Weights of a small model that answers yes/no questions on an image's attributes: encoder arch vgg.
Rows from block 4 of the image encoder of a small model that answers yes/no questions on an image's attributes, named by matrix and row number. Each number is 128 + 32 x the weight over its row's rms, rounded and kept within 0 to 255. All counts start at 0. Numbers have three digits each.
After each channel's rows are labels from the 100 images, of 14976, where the channel reaches its highest value: "patch colour" is the nearest of a few named colours to the mean colour under the peak. Only what is clearly more common there than usual is listed. The data: aerial photos of the United States (SatlasPretrain). In brackets: how many of the 100.
# conv: 3x3 conv (encoder.blocks.4.conv.weight, 128x128x3x3, each kernel summed), inputs 0-127

conv.52:140103089203115089119108130139124152140128150144201147138153075152134127103140127161166154104073186166205116104079155170168090207130170077145190183078120184150113155125115073070113069157119137116127085100162107134140135126124096150126154123113112177116201135106152180124101095111145171110080085137155114125157111158117175156132121128128152109111126110084125074120109155129189105120114
patch colour: grey (83)

conv.101:124097104108115077122154156145101150108176117121062130157095120104173145087063098107104136129163173072139079156103122143067078141080136156154113162074118150119107065126166102136057102134087124089114081126102136169155200177079072113100088115140149150127097135082130134141121137106091099059094088159055131095147106155100107108072151114110153126151093135104155081168123123168148102156133
patch colour: grey (97)

conv.67:113089073150081121092093089092100126119086076108180116123127114170079084074147113131113121100056141172165126085087093111174109159128145109108170133092126138118110161129087079054109069117045108089114109090156133078122084084129117116114118140103086135093142142120120143071115110091112135111079117127131129089097115095123135102117088109174099072126175085116099074103076100098152095075104
patch colour: grey (81)

conv.64:113126141171147107185148164177125170149174190111173164152120120174147149106175172144129130137152180190172090158114128120161103159121189150167161183129130169116115123114165097103109127149088137117157100123188142139159174147102086183101142123130144169163196135091147165127157114089158123116115109149192141147166104199110150160155127115200176097136139139124182132169109075179169129167152
patch colour: grey (81)

conv.23:133094057151091104104078063107137098118071093120160105124145130139055076124148102148140106069094128153157106053134117133153129168140137076105179120119135146124109163130069143122130070089105137121105133046125108131119023049112138112117157117105118127082153126141154157103070116133156162127137099105144109129077138107145124097135086139126098121076109101120098126072113141077163126055143
patch colour: grey (81)

conv.24:134081088140110103147085061089095102127072130164120159129139142130114124110097041112118172148073146105152131101106179124101064219104148126140152141089186187150159105164065118102079080164127156111132080061103123128165129130137087107159157114112107184128176150075166151110147141123166119070091105101103102151101140142127164154088129138097100140156121137132136073100129147089188134110130
patch colour: grey (84)

conv.56:125081059157080135100087079093130114115072120103188109115120133169079077127163104175132112088065126173153117065098121161167110159133152091097183135107147139131107171129086103057128060102090133113105111069161104097123054072139119114121164129097097138090150128127150159083105098123152169121109129102135126150113124109138133119119075126153095088116139085121107094075086097083169093071119
patch colour: grey (81)

conv.45:098073146107167145121104103133156145139127092090128188095144084141092073147104136118138110090131125114131130091121146138135135157157185109119147097133106192173063076162117061052117149126074125153077133111134125076092145100092131141046098114091085097082174116119161139079119141150113103110119109110125127106089147097107160104141078162133107051093106076074135134114065113124162076091083
patch colour: grey (81)

conv.125:123081098114117065145164177142079136132180122112078118161100119117174164078083116100112133131161168087137106167093087107095080132070137160147107169086122165112103078125176101141072085141053093097109077113121137161151178169065093130106091106135151150145113133088137155144103111074090100072107072164082138106111114159103105100098145101114172114152105143105157086177109142173141115172132
patch colour: grey (88)

conv.78:127041069148092109107093101125118091109078091110167129114122113151094110109136093156141132112064127164152126082103110137163115164130141084154180130091186154122124164137081073048110059141069141104121113057129097086083079072107097113115143125115077149106168139121135173083130098107139158103116097136142112127109118120159119148122082115139114080110141111112115092075078133080161086093066
patch colour: grey (82)

conv.111:135101090106103070139162176142083124111169107127075127160097122116163142078068083098095132143167164060120091155099101110076089131069127163152094161084135139111112067117167121148054091136079108086108083119104133162158182165078077113103111123130147153133101139093132138141114122082102094057106078155054137116109113147125119103080149096099160131162091148103161075164131140167136119158133
patch colour: grey (85)

conv.105:067101151118134094119127126137110131124150117102061153121118108081150133111111113123107126101139144111114127136112140117082075107101132120138084136094081130135103089129140038068091137089049104109108081141097150110117182148103094124091049091127107087109118091084107110077138133117061111087091089132116093062158099127074130086093118114079150072112108096110149109135055101151105046146095
patch colour: pink (25)

conv.88:126092109155103117124088067113142135127064067113170140093130099137063082132151127148141116076068103162149128072127132130155135158136168061120176089127108143151087164135062113076134108109101130132103134088136113080087050059121141120110103113147088091077161123130150148088092104132108137140139131117143118089087136087131140117136071133124076089082126080110109124076091136068154082060091
patch colour: grey (82)

conv.73:101124108085108110107129125090099135113124093084087101120083090097126115116088096065108079090140125095076094121103100110092104086097122127121076116103090106111064078107120091104090111087103072081109109150100121113101155132082106108069071110109089103097078100116101103108111093071059107084112072128076118077158094109123083089088112078092121109120071101077155109120110114120098091122087
patch colour: grey (89)

conv.18:158117058161092090123122078128114106111077120186184131110130148166101119122153071137143162130068118166137104082084147145146120164134117101125156148099170138153171176133078140165108043151159178086166118048145117175126092107147076109177171134152113151103157126115122171167107143147170189098105119117130125148142135145161178161118150128150103175148131166125105085084172154077157183092126
patch colour: grey (84)

conv.32:100058110156127109105104109116152125138105120106171134122134157153100112142157123148160141073089123164152158088117123136167114177149176086098180103114158166140098172135099064048114117105068112151094115145145131081104077100091128122149152147170093108092170151127168175056117089111154153125127108124152113121062136102150149102150078133147116054101132078174104114108057112101176074080081
patch colour: grey (84)

conv.26:135155064102047100129135126114077129090155096129058128148069117114136139077071079114057117106153133058123069130120114057061108100074117125120124117104145085120104075132148120118048065117135132064142106113087133136129149139083073086097092141144133109124092125086103122138122129110107061047117096112087102110152092130129136126066143103130131132122117102087136110143137121149118110132128
patch colour: brown (65)

conv.13:118066109137106117141104120154140116123130114085192093169126116147096105121151101146147077102128151179173122091086109154166109173143163132109180138068164156113077167120128091051100102146082119106091097079154120100142112112095106118106148140134093141117149137118167197064085105110149154091079094148156133120057125127148142116134074113140124049136116089109114075115036129133178074096115
patch colour: grey (83)

conv.90:109076115187135094118104098137117166153139080098195152114139075164120080114155167141140128084129151192167117086133104150192126167126169106135146120125108179143059159143123067079129109120072125141107114115179156099091144122111133146081077145128102104079203120115148172103098103124095134139138108142146111074134134111126141107167081119189106077098137069101148129130060115134168056084100
patch colour: grey (81)

conv.43:126108103117136040161147154136099093148201166090118113184127110153169174086124142084142114121156167125118094167125097126126087137086097151164132159102144146100095112114200120126098097175067126109133085105141178163179167156044107145116109088124167138191102147089137142144100108088129121116121055168132133128148120153109110136136140113162198112158112150105187117195098135195116122170150
patch colour: grey (81)

conv.36:123105093115107093136166179150085148120186119132069127165095123116182153073077102106094134137176161076135082170103111128071080136083127163162100169081115144124110079126179110142067105142087098088119076119105146167163192175075081120098093118144151147143103139081129136140136136088087099073102091156069137093134105160112106117082151099108171132147105140106154091178126126182144107167134
patch colour: grey (83)

conv.25:114095086147112115148075082151144117124089108097190108122128102165083089123167121140152079086091139177155103074119108160166129161150140085140166114099169165123102167131092098065123087132107114114093124069152117092117081077107111125104112136144099106100139176148153160071068114132115190116115097155147145111056124106171124125124080122164093061100120089100140106080071154093175082069106
patch colour: grey (83)

conv.70:094075138118142117123091107119136141131130174073122119110110090136080120124095132084129078061090126087146135087098098159098092130130138068131164113091127150117064100099116077039098142086072147122118094129131122108099093069048096127085135069107112129140146113090143136069085101111143117097104057142107104140093110100117111134123072102117143082062120072099139106115068090128124100087107
patch colour: grey (89)